config = dict(
    horizontal_flip=True,
    translate=0.12,
    encoder_avg_pool_shortcut=True,
    text_encoder_norm='layernorm',
    text_encoder_activation='gelu',
    init='orthogonal',
    muon_scale='original',
    orthogonalizer='polar_express',
    adamw_lr_other_params=0.0017,
    max_steps=5000,
)
Rows from block 7 of the image encoder of a small contrastive image-text model, named by matrix and row number. Rows with one number belong to one channel. Each number is 200 + 40 x the weight over its row's rms, rounded and kept within 0 to 999. All counts start at 0.
After each channel's rows are labels from the 100 images, of 14976, where the channel reaches its highest value: "strongest on" is what is common among them. Only what is clearly more common there than usual is listed. The data: photos with spoken descriptions (Open Images, Localized Narratives).
# convs0: first 3x3 conv (encoder.blocks.7.convs.0.weight, 192x192x3x3, each kernel summed), inputs 128-159
# convs1: second 3x3 conv (encoder.blocks.7.convs.1.weight, 192x192x3x3, transposed, each kernel summed), outputs 128-159

convs0.169,218,198,212,144,227,248,220,190,248,213,252,245,194,111,200,174,199,128,221,192,211,183,239,222,181,118,184,208,237,192,176,209
convs1.169,178,228,210,210,211,200,187,162,230,209,181,226,166,204,166,250,212,235,294,221,123,278,203,119,207,223,191,252,200,250,222,204
strongest on: text has "table"; text has "sitting"

convs0.171,215,219,217,133,143,201,228,210,203,227,164,180,199,222,136,138,173,180,174,151,181,241,188,172,285,151,238,222,260,205,216,192
convs1.171,162,187,168,220,232,244,184,192,176,190,232,201,176,196,212,201,228,346,114,202,150,169,282,188,221,188,220,162,151,234,145,228
strongest on: text has "people"; text has "lights"; text has "man"

convs0.122,267,152,158,189,187,202,244,161,279,172,221,204,217,161,147,166,162,144,167,176,269,205,231,175,150,241,249,217,219,214,206,266
convs1.122,204,213,173,189,188,204,177,176,135,233,135,178,179,212,185,205,122,248,297,106,195,189,214,169,154,228,195,256,254,197,230,148
strongest on: text has "standing"; text has "wall"; text has "holding"; text has "two"

convs0.76,129,225,154,234,168,177,179,183,222,205,331,217,261,238,191,188,125,228,170,163,166,213,213,201,237,242,206,198,186,218,251,210
convs1.76,192,216,181,166,218,255,121,162,221,155,143,196,176,221,153,206,176,199,196,193,161,174,258,147,262,262,257,235,137,220,127,250
strongest on: text has "water"

convs0.177,237,184,178,183,186,212,168,181,175,152,198,176,259,142,169,190,189,225,225,179,201,177,162,197,233,196,279,183,194,160,199,133
convs1.177,154,187,211,208,133,185,193,150,149,126,209,241,170,227,238,201,138,152,266,230,183,222,157,178,219,266,233,228,280,205,143,206
strongest on: text has "table"; text has "sitting"; text has "wall"

convs0.116,213,260,199,122,265,232,173,171,180,214,151,259,212,165,141,236,166,137,186,201,186,193,195,179,133,134,163,171,177,169,200,177
convs1.116,165,187,93,202,225,193,232,226,222,193,185,229,236,212,223,270,163,172,216,207,201,183,214,169,275,184,185,239,208,241,161,138
strongest on: text has "standing"; text has "holding"

convs0.97,175,183,135,139,152,180,170,259,168,231,148,144,192,198,152,153,150,166,159,184,192,140,207,275,254,164,184,221,255,178,180,180
convs1.97,222,138,258,180,122,184,220,149,235,192,197,187,120,163,222,176,156,162,167,202,154,146,99,142,98,179,197,231,193,248,210,197
strongest on: text has "table"; text has "chairs"

convs0.83,199,203,213,222,134,184,148,220,169,168,226,200,236,240,166,173,146,236,192,174,158,242,302,277,139,261,91,232,206,193,259,182
convs1.83,166,216,218,172,175,201,198,192,206,164,212,195,196,163,186,196,171,227,226,254,240,119,186,183,228,150,215,213,225,132,112,169
strongest on: text has "standing"; text has "holding"; text has "man"; text has "woman"

convs0.62,185,164,149,211,126,155,234,160,255,178,100,197,272,221,229,132,171,216,149,202,165,146,143,174,121,211,182,236,238,198,158,254
convs1.62,201,204,229,218,183,199,190,215,264,208,177,193,204,189,205,149,230,145,188,121,252,161,213,203,178,195,151,208,179,334,244,255
strongest on: text has "wearing"; text has "man"

convs0.90,229,219,271,169,285,222,219,220,220,264,136,179,193,220,195,171,161,236,109,162,222,179,293,212,140,173,152,181,211,87,194,174
convs1.90,207,208,172,212,191,182,199,188,223,219,190,170,220,223,178,167,197,178,122,225,103,162,242,194,208,185,126,185,245,145,123,122
strongest on: text has "wall"; text has "wearing"; text has "man"; text has "two"

convs0.12,197,194,201,237,94,170,182,176,229,220,169,206,170,187,145,193,162,183,240,156,158,220,144,218,178,175,256,164,168,261,140,231
convs1.12,211,212,220,193,231,181,217,176,191,195,251,184,218,182,237,227,210,196,184,196,208,172,263,248,275,218,151,226,185,154,234,157
strongest on: text has "man"; text has "wearing"; text has "woman"

convs0.70,243,93,225,182,211,179,206,231,137,223,153,172,169,174,184,259,231,208,107,239,204,210,214,189,243,205,219,182,127,200,316,167
convs1.70,260,243,171,173,246,189,149,153,166,273,202,224,268,214,242,247,157,248,149,220,186,144,184,147,248,233,254,242,184,208,169,173
strongest on: text has "man"

convs0.99,188,155,123,165,129,212,180,178,125,229,183,187,236,133,171,167,239,203,126,213,213,125,221,188,292,215,195,189,205,180,197,238
convs1.99,274,244,177,188,129,159,156,207,190,155,158,225,213,212,185,230,115,81,201,265,229,207,217,194,235,246,193,177,249,192,212,160
strongest on: text has "standing"; text has "wall"; text has "holding"; text has "man"

convs0.166,156,145,236,207,190,205,171,137,222,125,268,243,170,221,178,200,271,129,152,128,238,168,214,182,200,234,190,193,207,197,229,103
convs1.166,234,172,129,222,233,194,186,234,201,131,178,189,210,245,165,157,122,233,139,197,236,258,167,183,227,175,122,184,260,140,190,200
strongest on: text has "table"

convs0.150,234,202,158,174,239,272,223,206,173,210,197,180,229,169,146,178,165,246,138,205,227,196,197,210,237,263,151,152,227,162,257,174
convs1.150,244,181,226,178,270,163,194,132,215,138,212,217,239,222,208,191,228,170,307,195,225,195,234,251,254,179,257,229,192,180,200,205
strongest on: text has "people"; text has "standing"

convs0.91,191,144,167,199,173,268,194,210,132,217,137,232,223,130,190,198,172,248,245,134,257,188,189,258,238,155,222,152,189,280,282,201
convs1.91,193,192,265,200,154,216,208,178,220,240,166,150,260,200,227,251,111,189,221,172,174,198,207,203,322,220,160,159,172,149,202,192
strongest on: text has "standing"; text has "holding"; text has "sitting"; text has "two"

convs0.151,237,248,184,140,259,207,215,166,263,270,189,197,243,197,196,256,198,188,161,212,191,130,219,206,201,231,147,245,213,189,127,185
convs1.151,244,269,241,282,227,245,150,244,233,220,197,191,158,205,243,148,239,169,127,159,228,190,199,227,230,201,188,183,191,188,280,187
strongest on: text has "trees"

convs0.159,194,161,250,148,178,219,199,134,194,148,297,212,187,179,237,217,218,234,220,177,157,224,185,163,121,176,223,235,240,184,135,200
convs1.159,259,238,246,219,135,239,182,256,185,193,156,185,222,235,199,177,143,181,166,275,158,210,276,173,153,167,23,163,208,200,297,220
strongest on: text has "standing"; text has "table"; text has "man"; text has "wearing"

convs0.128,179,182,187,235,173,142,234,190,209,174,200,193,181,149,153,149,218,138,164,243,229,272,201,212,271,247,236,305,225,200,182,170
convs1.128,185,202,238,269,221,165,127,204,291,150,250,176,276,170,158,234,180,322,129,242,190,190,219,196,185,131,184,137,175,203,196,215
strongest on: text has "table"

convs0.4,299,266,189,201,201,191,169,240,244,204,210,193,241,227,152,163,227,233,196,178,269,218,241,160,201,253,193,244,146,199,283,170
convs1.4,152,243,128,171,230,205,160,183,225,178,168,220,127,193,217,227,191,187,157,197,205,186,249,228,120,187,242,140,234,174,199,209
strongest on: text has "man"

convs0.140,160,133,216,183,187,233,192,217,186,204,206,231,178,187,171,126,208,152,291,189,224,165,214,260,198,91,233,180,216,194,185,156
convs1.140,208,215,204,153,134,157,222,224,219,200,180,183,227,190,229,197,111,305,210,198,256,178,224,150,211,216,210,189,228,251,173,116
strongest on: text has "wall"; text has "holding"; text has "wearing"; text has "two"

convs0.48,159,233,152,231,300,178,178,141,185,259,203,236,258,223,191,150,181,120,287,158,185,218,179,100,181,168,187,159,226,192,136,199
convs1.48,261,128,181,188,235,237,198,222,243,194,196,211,223,162,168,255,212,164,275,148,179,149,198,173,189,210,184,262,206,187,193,201
strongest on: text has "trees"; text has "sky"; text has "road"; text has "poles"

convs0.100,154,154,215,263,187,272,225,136,210,211,126,190,212,191,236,170,224,241,193,173,178,162,164,185,239,207,219,214,196,200,200,287
convs1.100,196,281,189,236,194,227,174,189,165,245,155,213,195,178,169,212,239,149,156,192,221,144,238,187,244,165,175,123,286,176,222,200
strongest on: text has "people"; text has "standing"; text has "wall"; text has "table"

convs0.162,186,233,248,142,266,200,190,211,141,217,193,178,172,252,190,214,124,221,190,196,155,222,179,130,204,236,246,182,115,249,271,137
convs1.162,171,182,116,216,233,205,208,242,128,200,237,230,194,217,206,157,301,225,219,156,225,140,257,129,157,149,77,277,185,155,192,188
strongest on: text has "wearing"

convs0.16,216,192,207,190,175,189,176,136,237,148,135,219,222,146,127,232,250,170,102,197,280,222,157,206,232,205,214,220,232,144,183,236
convs1.16,153,184,190,284,253,186,204,209,141,202,162,168,159,204,189,245,163,126,252,208,204,160,241,155,181,180,141,235,182,149,159,199
strongest on: text has "people"

convs0.117,204,220,172,250,247,132,167,197,207,182,247,227,237,237,183,194,180,230,148,232,167,181,218,191,113,122,227,210,231,176,220,226
convs1.117,206,272,224,225,194,164,203,213,252,219,183,231,132,112,262,249,179,148,202,159,219,152,244,182,152,199,150,218,178,250,222,154
strongest on: text has "trees"

convs0.109,272,172,194,150,130,233,182,252,205,181,259,237,167,183,156,139,243,184,99,231,234,245,124,170,223,224,148,225,191,192,171,168
convs1.109,270,267,183,200,165,194,216,145,130,209,212,224,243,258,188,264,199,246,160,174,157,192,206,251,176,231,234,95,192,185,239,144
strongest on: text has "wall"

convs0.85,99,141,253,133,169,252,180,190,229,154,203,245,217,174,202,191,316,119,200,119,264,182,173,208,188,236,203,98,145,194,251,222
convs1.85,234,214,228,240,249,206,180,235,191,126,209,177,203,167,171,271,162,196,191,160,179,229,270,199,131,152,147,242,202,135,240,227
strongest on: text has "standing"; text has "people"; text has "holding"

convs0.39,116,124,182,141,86,148,219,195,122,246,243,222,251,185,142,154,221,221,153,179,232,119,140,139,188,200,223,189,177,234,271,172
convs1.39,211,173,139,245,192,245,156,230,225,147,208,182,146,209,164,177,191,155,203,217,188,195,165,205,298,148,107,209,176,227,113,270
strongest on: text has "trees"; text has "sky"; text has "grass"; text has "buildings"

convs0.168,148,219,277,220,190,192,150,159,173,201,164,187,193,266,242,184,204,195,174,134,112,214,196,126,163,241,290,151,191,131,210,214
convs1.168,209,239,196,203,143,183,180,200,130,170,269,171,207,207,232,261,184,239,208,205,225,234,220,119,211,122,161,220,211,188,146,105
strongest on: text has "wall"

convs0.38,201,236,132,211,163,265,200,190,198,207,94,168,199,270,199,213,160,194,166,162,208,186,230,179,237,242,107,212,273,257,190,226
convs1.38,215,237,184,185,214,210,183,165,93,243,229,177,246,184,208,194,241,213,164,131,191,177,159,228,253,184,178,155,213,201,209,246
strongest on: text has "wearing"

convs0.24,150,188,211,211,221,183,232,227,237,275,185,211,246,169,153,200,232,172,224,172,102,196,177,228,199,219,255,194,190,194,254,190
convs1.24,184,158,149,251,148,188,183,163,248,187,166,209,187,187,226,265,214,250,236,175,215,150,256,171,195,198,195,224,234,179,130,179
strongest on: text has "wearing"; text has "woman"

convs0.68,254,149,173,206,175,198,173,118,182,183,230,197,138,130,205,216,165,158,178,161,160,125,126,180,141,175,135,267,192,228,189,147
convs1.68,195,171,179,227,211,170,161,231,161,155,162,235,209,262,166,168,237,173,201,199,185,154,149,220,163,231,194,133,173,233,241,226
strongest on: text has "trees"; text has "buildings"; text has "road"

convs0.42,180,178,185,233,219,93,184,189,172,156,207,196,198,119,185,195,170,169,172,222,127,229,118,233,215,219,147,255,245,189,153,183
convs1.42,191,230,219,175,209,100,256,219,233,295,187,228,194,215,205,189,262,218,229,222,273,220,228,193,211,185,263,169,176,189,93,138
strongest on: text has "wearing"

convs0.187,242,149,136,157,160,267,193,196,181,165,162,236,198,179,109,179,173,213,247,193,172,259,205,245,214,249,142,152,161,239,246,259
convs1.187,213,180,199,174,191,232,227,159,164,189,178,147,220,141,285,268,203,210,190,204,259,211,209,262,258,144,234,195,237,193,221,99
strongest on: text has "wall"; text has "holding"; text has "person"; text has "wearing"

convs0.86,186,148,200,209,265,152,145,158,187,239,92,175,265,237,199,175,124,92,159,156,168,176,113,225,141,148,224,137,161,151,206,226
convs1.86,193,237,237,173,175,209,157,249,135,168,193,158,251,211,270,259,183,130,210,167,169,214,207,201,225,203,319,239,152,143,139,151
strongest on: text has "wall"