config.yaml
image_size: 64
crop_scale_min: 1
loss: "softmax"
encoder_arch: "resnet"
encoder_channel_attention: "se"
encoder_stem: "single"
encoder_avg_pool_shortcut: true
encoder_widths: [64, 112, 192, 336]
text_encoder_causal: false
text_encoder_layers: 7
text_encoder_activation: "gelu"
text_encoder_fused_qkv: true
text_encoder_parallel_block: false
optimizer: "muon"
warmup_steps: 500
Rows from block 2 of the image encoder of a small contrastive image-text model, named by matrix and row number. Rows with one number belong to one channel. Each number is 128 + 24 x the weight over its row's rms, rounded and kept within 0 to 255. All counts start at 0.
After each channel's rows are labels from the 100 images, of 14976, where the channel reaches its highest value: "patch colour" is the nearest of a few named colours to the mean colour under the peak. Only what is clearly more common there than usual is listed. The data: photos with spoken descriptions (Open Images, Localized Narratives). In brackets: how many of the 100.
# convs0: first 3x3 conv, stride 2 (encoder.blocks.2.convs.0.weight, 112x64x3x3, each kernel summed), inputs 0-63
# convs1: second 3x3 conv (encoder.blocks.2.convs.1.weight, 112x112x3x3, transposed, each kernel summed), outputs 0-111

convs0.94 [150 139 120 151  86 131  82 108 126 139 128 109  92  96 121 109 136 136 107  97 137 139  74  98 147  71  99 132 165 146 141  79 108  98 158 102 153 128 124 101 103 150 161 118 136 120 126 110  96 124 105 123 138 125 115 138 108 136  85 132 133 125  84 102]
convs1.94 [154 119 153 138 111 171 148 139 169  99 136 111 146 131 121 126 114 162 151 147 109 136 113 188 142 157 137 138 136 155  95  85 108 123 124 123  89 161 202  93 120  96 125 141 141 144 144 133 163 133 158 144  99  91 140 103 129 119  84 119 111 147 132 145 127 118 105 159 157 117 102 125 115 119 208 136 136 125 120 154  95 135 147 136 141 119 103 158 149 131 164 156 140 153 104 151  94 149 113 163 133 108 118 165 134 155 147 135 125 139  99 121]
patch colour: black (41)

convs0.57 [111  98 126 124 159 125 148 116 102  97  97 127 129  89 159 138 135 131 116  85 125 139 141 117 125  83 112 140 167 156 135 144 117  89 103 104 115 111 140 151 147 101 134 131 184 155 130 108 115  76 175 101 150 111 159  70 133 136 138 107 110 124 124 143]
convs1.57 [127 133 163 140 131 163  83 129 115 164 124 116 108 145 118  78 163 119  61 143 158 101 132 155 108 138 150 124 123 114  85 149 172 143 132 114  92 132 122 118 108 122 102 144  96 108 113 133 157 138 130 123 111 108  96 155 127 123 120 125 113 142 125  95 109 113  61 153 128  60 143 119 122 130 136 115 116 125 136 132 106 122 123 125 132 155 179  83 106 117  87 128 135 126  46 129 113 130 134 126 126 139 135 137 143  87 134 113 169 126 109 118]
patch colour: green (38)

convs0.48 [148 109 181 151 123 129 175 121 125 111 117  83 129 145 128 106 130 126 104 205 135 125 123 164 111 181 131 162 108 148 100 114 114 109 138 127 115 104 104 112  98 150 136 121  92 100 108 124 143 133  88 101  95 143 127 106 136 107 120 150 127  96 142 148]
convs1.48 [126  97 121 117 139 139 126 163 153 132  93 123 130 123 118 131 118 135 136 117 129 120 114  88 152 120 130 161 133 129 166 112 123 146 126 148 155 127 187 140 140 110 116 154 221 176 132 125 101 145 121 127 140 138 123 126 163 139  90 156 143 134 105 142 131 108 117 136 126 125  91 122 131 142 136 114 200 152 116 129 131 126 146  88  91  82 129 134  96 117 130 163 115 163 142 134 103 119 108 146 141 132 100 158 150 166  96 167 119  85 162  83]
patch colour: blue (28)

convs0.70 [121  77 123 129 119 126 109  97 109  92 148 135 114 127 107 106 128 124 136 127 118 123 142 127 151  78 128  81 108  78 179 129 109 136 147  93 116 149 144  74 138 103 182 134  98 111 127 134 146 121 128 131 151 109 107 130 111  93  92  78 142 139 124 104]
convs1.70 [120 157 105 145  95 106 166 130 106 139 149  88 165 138 120 142 139 135  97 129 132 184 139 142 110 128  76 113 152 124 120 138 125 125 122  88 103 138 137  99 110 162 163  74  90 147 153 109 120 116 152 121 143 139 105 154 149 126 127 138 140 116 153 128 164 137 104 161  68 118 107 182 120 133 117 142 133 122 126 147  97 159 136 153 120 144 139 165 121 104 103 172 110 123 102 120 157 159 144 113 113 112 196 175 122 139 140 121 143 101 148 150]
patch colour: grey (75)

convs0.16 [138  90 120 131 113 124 141 149 128  93 109 105 141 131 117  95 140 146 143 130 123 136 146 158  61  83 115 145 104 151 126 123 108 126 127 162 109  94  56 158 147 131 149 131 112  76 137 155  93 104 114 146 101 110 148 130 112  87 130 111 117 111 106 127]
convs1.16 [144 142 179 114 158 122 125 125 109 105 111 106  94  99 128 188 178 120 141 169 136  53 123 125 121 155 131  91 135 139 149 111  80 138 122 112 145  92 127 138 137 127 118 119 168  95 149 156 114  61 155 122 100 126 167 125  95 110  96 116 117 149 127 144 157 135 173 123 132 140  95 149 109 103 128 124 128 133 149 153 123 136 120 139 140 143 118 151 150 137 150 140 136 134 151 102 122 132 136 162 158 128 115 123  65  97 107 141 118 137 114 163]
patch colour: grey (67)

convs0.43 [165 130 120 177 157 112 131  47 120 166 134 132 130 122 160 181 128 154 120 125 141  60 120 136 135 127 125 162 119  94 141 112 132 142 122 139 115 119 109 164  82 111 112 170 114 136 122 148 122 114 116 116 107 150 158 142 103 113 122 139 117 109 119 130]
convs1.43 [125 154  97 104 116 118 142 136 148 130 141 137 184 100 141 129 107 106 160 106 132 120 118 137 140 133 114 140 115  84 140 107 112 118 135 120 104 139 180 120 146 129 110 148  87 150 131 101 115 126 110 171 115 173 102 158 111 106 135 157 159 121 110 117  86 130 100 126 151 123 128 110  94 110 150 115 186 168 173 163 135  83 154 152  75 135 150 117 136  70 123 105 144 168 109 128 110 169 123 135  88 164 118 108 139 149 131 134 145 126 129  95]
patch colour: white (51); pink (28)

convs0.84 [133 122 121 120 145 134 125 153 117 159 148 133 127 164 136 158 138 142 132 129 175 175 153 134 137 147 104 122 163  95 108 142 111 133 115 174 127 134 135 132 139 160 184 127 183 164 162 141 113 144 164 129  94 135 122 115 170 148 160 108 172 158 147 130]
convs1.84 [147  67 119 155 120 103 133 108  90 161 128 106  90 124 130 134  67  75 141 157 111 104 167 101 119  98 146 126 181 131 115 143 165 113 103 101 157  92 112 129 110 131 161 184 119  97 115 102 152 108 112  93 134  95 118 120 111 147  89 122 136 117 127 134  83 136  87 103 122 109 126 126  98 148 111  83  89 105 104 133 131  87 115 125  98 123 134 116 130 125 114 133 133 150 126 128 110 134 162 111 155 125 146  99 136 147 137  98 136 111 152 127]
patch colour: orange (27)

convs0.82 [136 115 149 120  77 111 134 103 122 170  94 129 112 178 110 156 170 131  80 121 111 118  88 125  92  91 103 162 167 106 101  97 139 134 119 113  98  93 107 139 105 131 156 128 138 115 104 110 137 135 147 122 140 157 121 117 103 147 113  80 136 142 129 110]
convs1.82 [135 143 127 124 153 154  63 102 116 132 156 175  89 157 113 137  93 124 121 152 130 171 191 126 129 128 103 137 150 149 139 107 142 201 154 132 107 134 119 100 104 153 133 118 104 142 133 131 150  92 147 130  82  79 113 122 134 137 134 138 175 100 149  89 101 114 113 124 108 126 125 135 128 103 108 138 175 119 113 149 124  99 129 147 144 111 150 100 127 124 101 129 108 146 112 132 119 134 108 104 117  64 127 158 147 168 161 133 144 131 103 125]
patch colour: white (39); pink (26)

convs0.83 [142 104  94 118 103 145 120  98 142 100 110 169 125 149 114 120 148 136  94 144 119  97 107 128 131  82 213 136 132 129 122 145 179 106 132 126 114  89 129 124 156 146 123 135 101 151 121 127 151 131 102 128 138 134 147 164 100 130  98 158 105 159 170 124]
convs1.83 [126 125 112 147 143 117 134  97 103 140 115 159 133 158 146  66 119 147 181 135 122 104 140  99 133  91  97 161 101 130 157 113 108 133 148 191 122 137 107 116 117 127 133 126 152 119 166 128  96 105 102 151 144 108 118 110 133 119 143 156 130 134  99 142 136 115 136 131 119 129 127 110 140  94  84 121 164 115 150 116 116 118 113  89 146  91 115 109 136  95 139 103 108 137 160 120 118 124 113 195  84 148 111 167 135 172 140 127  79 173 122  80]
patch colour: blue (47)

convs0.41 [118  87 107  88  75 116 108 103 136 136  94 104  92  94 121  95 107 116 120  92 103  93 156 147 130 139 136 134  82 103 109 123 130 119 100 109 125 146 122 191 106 112 125 145 110 134 124 137 127 109 113 162  96 114 111  94 139 115 126  82 134 103 144 152]
convs1.41 [124 149 149 132 141 154 145  88 114 131 160 124 132 154 119 127 140 113 112 106 157  97  98 161 124 142 142 137 142  72  95 141  77 152 115 117 121  85 128 144 111 138 146  97 140 113 136 153 159  83  95 159 126 104 109 158 125 106 129 109 175 152 119 175 144 147 117 152 108 131 156 146 128  79 112 139 169 155 127 104 102 149 156 106 185 141 113 156 103  99 112 122 133  95 165 131 112 141 147 109 142 138 114  87 170 100 112 154 109 104 112 126]
patch colour: grey (65)

convs0.28 [149 130 141 105 130 121 107 118 136 134 118 120 125 165 136 160 133 109 130 176 137  96 107 168 125 102 157 121 150 178 120 120 141  93 167 135 101 132 121 141 181 126  98 137 100 140 114 142 111 160 142 132 140 166 119 159  70 124 103 154  88 105 171 136]
convs1.28 [132 139 152 139 166  84 126 112 147 106 144 117 122 183 137  89 104 194 175 136 129 101 122 116 129 128 139 157 120 108 111  90 124 137 120 139  96 100 133  95 123  85 145 116 166 129 166 126  96 109 122 152 176 145 153  77 138 146 149 130 108 128  93 141 157 113 136 176 112 144  81  95 109  96 122 135 154  95 157 159 150  99 125 117 149 119 118  82 145 117 135 131 112 144 145  94 139 152 105 150 124 122  97 154 135 147 130 110 120 149 108 121]
patch colour: blue (56)

convs0.47 [132 156 140 109 138 136 132 115 169 105  72  96 100  67 118 157 158 125 144 106 112 169 150 130 131 119 121 168 145  71 162 115 131 116 127 125 118 134 103  81 121 138 105 129 154 131 150 101  89  92 146 111 109 142 119 100  96 128 118 125 136 104 137 115]
convs1.47 [103 126 131 117 184 145 142 118 150 138  92 109 109 120  83 111  71 148 163 138 118 164 172 129 150 158 119 147  96 137  76  83 188 163 142 148  83 141 138  71 141 140 102 113 108 125 110 105 145 121 136  91 118 125 124 120 114 116 140 150 123 104  89 129  93 114 122 144 113 102 115 121 101 149 145 108 168 131 111 106 142 119 147 161 134 152 171 141 142 161 147 137 119 140  95 147 124 124 119 129 139  75 141 108 165 141 117 131 118 123 115 144]
patch colour: green (34)

convs0.102 [140 155 127 124 117 137 112  91 121 153 134 122 108 105  88 102 107 106 104 113 102 118 122 143 156 171 167 114 104 104 129  99 117 110  92  85 115 108 146 172  89 131 154 140 100  99 176 116  99 115 107  98  99  89 124 104  92 140 117 135 117 138 160 117]
convs1.102 [142 141  87 136 130 125 105 105 100 158 122 128 140 195 110 139 110 150 127 103 135 109  78 109 154 137 102 160 136 137 100 100 117 133 117 110 182 128 125 110 112 145 129 116 170 126 175 104 141 134 143 168 161 108 151 121 154 163 117 122 143 153 101 130 152 160 195 124 118  96  91 115 134 107 186 102 154 144 136 122 144  97 155  91 108 106 100 131 119 103 145 124  96 148 144 130 146 147  93 125 104 113 117 134 152 175 113 141 117 137 136 151]
patch colour: cyan (32)

convs0.52 [125 131 144 130 185 109 111  73 141 116 137 159 128 157 120 141 133  97 144 138 116  13 119 120 150 123 125 141 162 138 100 158 127 120 118 122 122 133  95 137 137 113 138 118 109 123 147 126 121 136 116 150 120 161 145 108 108  95 109 109 119 129  96 129]
convs1.52 [149 167 102 133 124 126 143 104 168 146 143 140 140 161 126 107  86  79 148 123 156 114 107 152 133 136 148 148 111 112 107 114 116 173 139  96 119 154 171 116  92 127 112 155 101 100 144 171 155 119 136 118 102 151 102 124 114 145 107 140 152 139 172 155 124 152 133 110 147 122 119  97 121 124  98 103 181 143 118 126 122 129 139 148 122 189 140 131 119  56  86 118 136 121  81 149 130 144 119 145 142 156 150 123 114 148 123 156  98 133 124  70]
patch colour: white (25)

convs0.26 [139 133 150 123 128 105  94 112 143 150  86  98 153 142 147 161  65  72 118 144  98  97 147  82 146 115 145 136 127 144 122 136 159 135  71  94 144 139 153 121 153 139 129 119 179 108 131 141 138 108 166 116 119 133 137 141  86 139 117 117 114 115 110 128]
convs1.26 [101 147 138 127 121 120 111 102 166 155 125 118 141 131 167 123 139 109 101 168 125 160 153 122 138 124  70 151 117 126 104 118 116 110 141 176 174 160  83 141 111 137 147 152 135  90 154 108 118 139 103 101 104  87 102 175 106 147  78 131 112 161  72 162 143 133  96 145 109 119 159 129 127 132 118 145 122 121 133 110 126 158 137 137 139 116 163  87 102 146 115 110 160  81 142 166 104 131 122 115 148 131 101 133  71 125 121 117 136 134  94 123]
patch colour: pink (29)

convs0.36 [111 144 112 123 124 139 121 154 130 125 162 187 125 142 128 179 156 135 137 144 143  83 119 149 109 131 102 110 137 123 123 161 123 128 114 123 138 163 135 165  85  77 144 116 100 117 110 140 116 157 177  83 105 157 132 149 107  98 126 110 155  99 102  97]
convs1.36 [105 133 124 167 144 127 111 117  82 132 120 125 117 155 107 161 129 132 137 136 146  74 134 100 143  78 112 125 130 111 103 128 171 159 136 113 168 131 131 124 151 109 120 149  94 143 115  68  66 172 135 121 135 150 133 104 154 142 143 135 131  85 122 116 140 139  94 106 119 129 135 130 108 149  98 135 122 150 115 114 121 111 110 126 126  97 132 177 139  81 104 114  92 130 118  95 144 146 113 176 115 192 140 114 163 158 130 104 126 127 143  75]
patch colour: yellow (30); orange (28)

convs0.42 [154  96  86 125  94 127 112 121 102  96 175 130 102 131 139 101 123 146 137  94 141 117 142 137 112 109 112  99 103 112 142 125  85 129 105 119 122 156 130 135 123 131 115 103 121 106 127 120 151  52 114 111 110 135 147  88 162 105 105 106 154 114  99  72]
convs1.42 [155 141 150 158 114 104 137 150 107 140 120 144 143 121 124 133 185 136 120 111 136 102 130 159  85 117  94 119 129 137 146 145 122 142 130 149 132 137 152 136 118 109 137 128 120 115 141  81 110 123 167 164 151 136  96 195 141 126 130  82 182 108 135 177 134 147 144 116 146 126 132 180 120 159 123 125  97 110 154 123 108 102 155 178 149 118 126 156 135 130 145 114 120 125 118 139 149 175 136 177 102 166 142 177 172 141 111  96  89 141 119 124]
patch colour: pink (26)

convs0.110 [106 138 128 125 121  90 110 122 113  98  70 115 164 143 167 161 170 119 129 118 158 122 142 128 105  95  59 121 150 125 125  89 127 113 144 111 124 102 144 102 115 144 114 119 130 134  94 136 103  81 129 169  88 106 148  89 126 125 122 130 108 133 155 118]
convs1.110 [117 134  87 109 117 118 136 115 126 135 186 102 120 119 147 113 112  99 124 134 131 163 137 161 130 128 107  98 170 153  88 139 140 136 127 115 118 151 108 155 106 159 120 100  81 159 139  74 133 103 112 103 122 128 117 178 139 140 125 100 169  87 135  89  97  89 114 114 110 119 126 124 105 132 122 108 164 106 137 146 123 138 139 145 154 151 165 157 110 146  94 122  99 106 104 175 152 148 101  97 111 144 151 143 118 118 150 145 181 132  84 162]
patch colour: pink (30)

convs0.33 [155 128 133 100 156 142 116 139 140  74 127 125  91  62 122 148 133 136 149 171 124 140 130 164 121 122 134 155 182 101 147 133 136 101 129 137 126 104  89 126  95 163 124 122 144 139 163 124 116 130 142  82 137  91 142  71 137  98 119 117 109 131 143 121]
convs1.33 [127 112 121 121 115 132 125 103 133 158  67 115 134 131 121  77 110 161 136 129 141 181 192 122 145 117 157 119 134 164 104 111 200 132 139 152  86 126 145  80 123 124 131 128 103 120 132  96 138 155 102 128 120 117 119 145 138 132 113 181 119 115 132 120  79 122 117 155 125 133 123 105 111 122 115 141 154 128 106  96 129 129 139 144 104 165 143 126 111 147 100 128 127 155 115 124 128  92  98 110 168  79 139 103 190 163 158 142 113 103 133 117]
patch colour: green (28)

convs0.61 [121 108 129  90 111 153 140 149 134 118  66 131 120 132 126  58 174 117 131 136 135 149  88  73 132  71 133 134 122 123 117 161 128 113  98  80 143 107  96 115 117  88  98 141 123 130 128 136 105 138 133 122 150 138 112 143 103 119 118 145 115 122 121 164]
convs1.61 [139 119 156 116 113 136 156 131 137 125 105 113 116 136 113 145 102 138 158 153  85 123 156 106 120 120  96 126  89  86 136 108  93 165 122 185 101 166 138 123 118 115 115 118 144 131 117 140 141 106 144 141 113 176 103  91 119 138 141 153 169 155 117 139 101 140 104 169 146 150  94 177  93  97 117 137 140 113 113 146  85 116 108 112 138 161 123 126 162 147 100 135  95 100 158 101 148 104 165 147 107  89 107 140 133  92 123 176  90 133  99 126]
patch colour: black (52)

convs0.30 [141 130 130 107 119 127 116 107 123  95 113 115 115 144 141  73 101  91 122  97 149 110  90  82 113 106 135 142 129 177 121 105 100 112 156 118 109 182 143 122 135  88 117 126 142 139 123 130  93 105 172 160 119 132 159 122 127 112 104 142 109 105  69 146]
convs1.30 [132  96 128 132 126 165 184 127 125 135 163 133 121 134  99 102 143  55  79 111 165 144 148 124 128 183 117 149 173 102 170 117 122 120 123 105 130 161 114 118 141 120 113 141 101  88 173 145 175 131 141 139 141 123 114 115 122 144 101 111 134 156 119 157 104 125 128 117 162 163 152 125 117 102 101 141 134 130  97 117  99 155 105 101 126 149  76 181 141  80 155 117 121 146 135 161 135 119 128 142 110 119 131 105 157 137 100 134 126  99 146 134]
patch colour: red (27)

convs0.75 [137 147 149 134 123 105  99 152 100 116 164  88 118 171 143 131  99 145 100 114 157  76  87 140  83 138  77 107 159 147 115 109 120 129 159 127 110 137 163  86 136  95 150 132 131 119 106 108 150 106 118 154 132 121 109 100 134 126  98  98 142 104 153 113]
convs1.75 [145 109 121 145 145 149 119 148 134 143 144 167 126 167 123 102 133 131  82 145 145 134 167 171 129 120  88  82 144 104 113 139 132 175 120  83 108 110 149  93 100 125 122 156 135  94 132 115 163  92 113 163 154 115 129 148 117 152 144 114 114 133 132 149 108 104 119 128 108 138  95 121 137 146 117 103 145 148  96 144 148 139 157 181 153 162 116 174 116 106 145  75 122 169 120 162 158 150 112 117 141 117 124 146 119 161 109 128  89  99  79 156]
patch colour: red (55)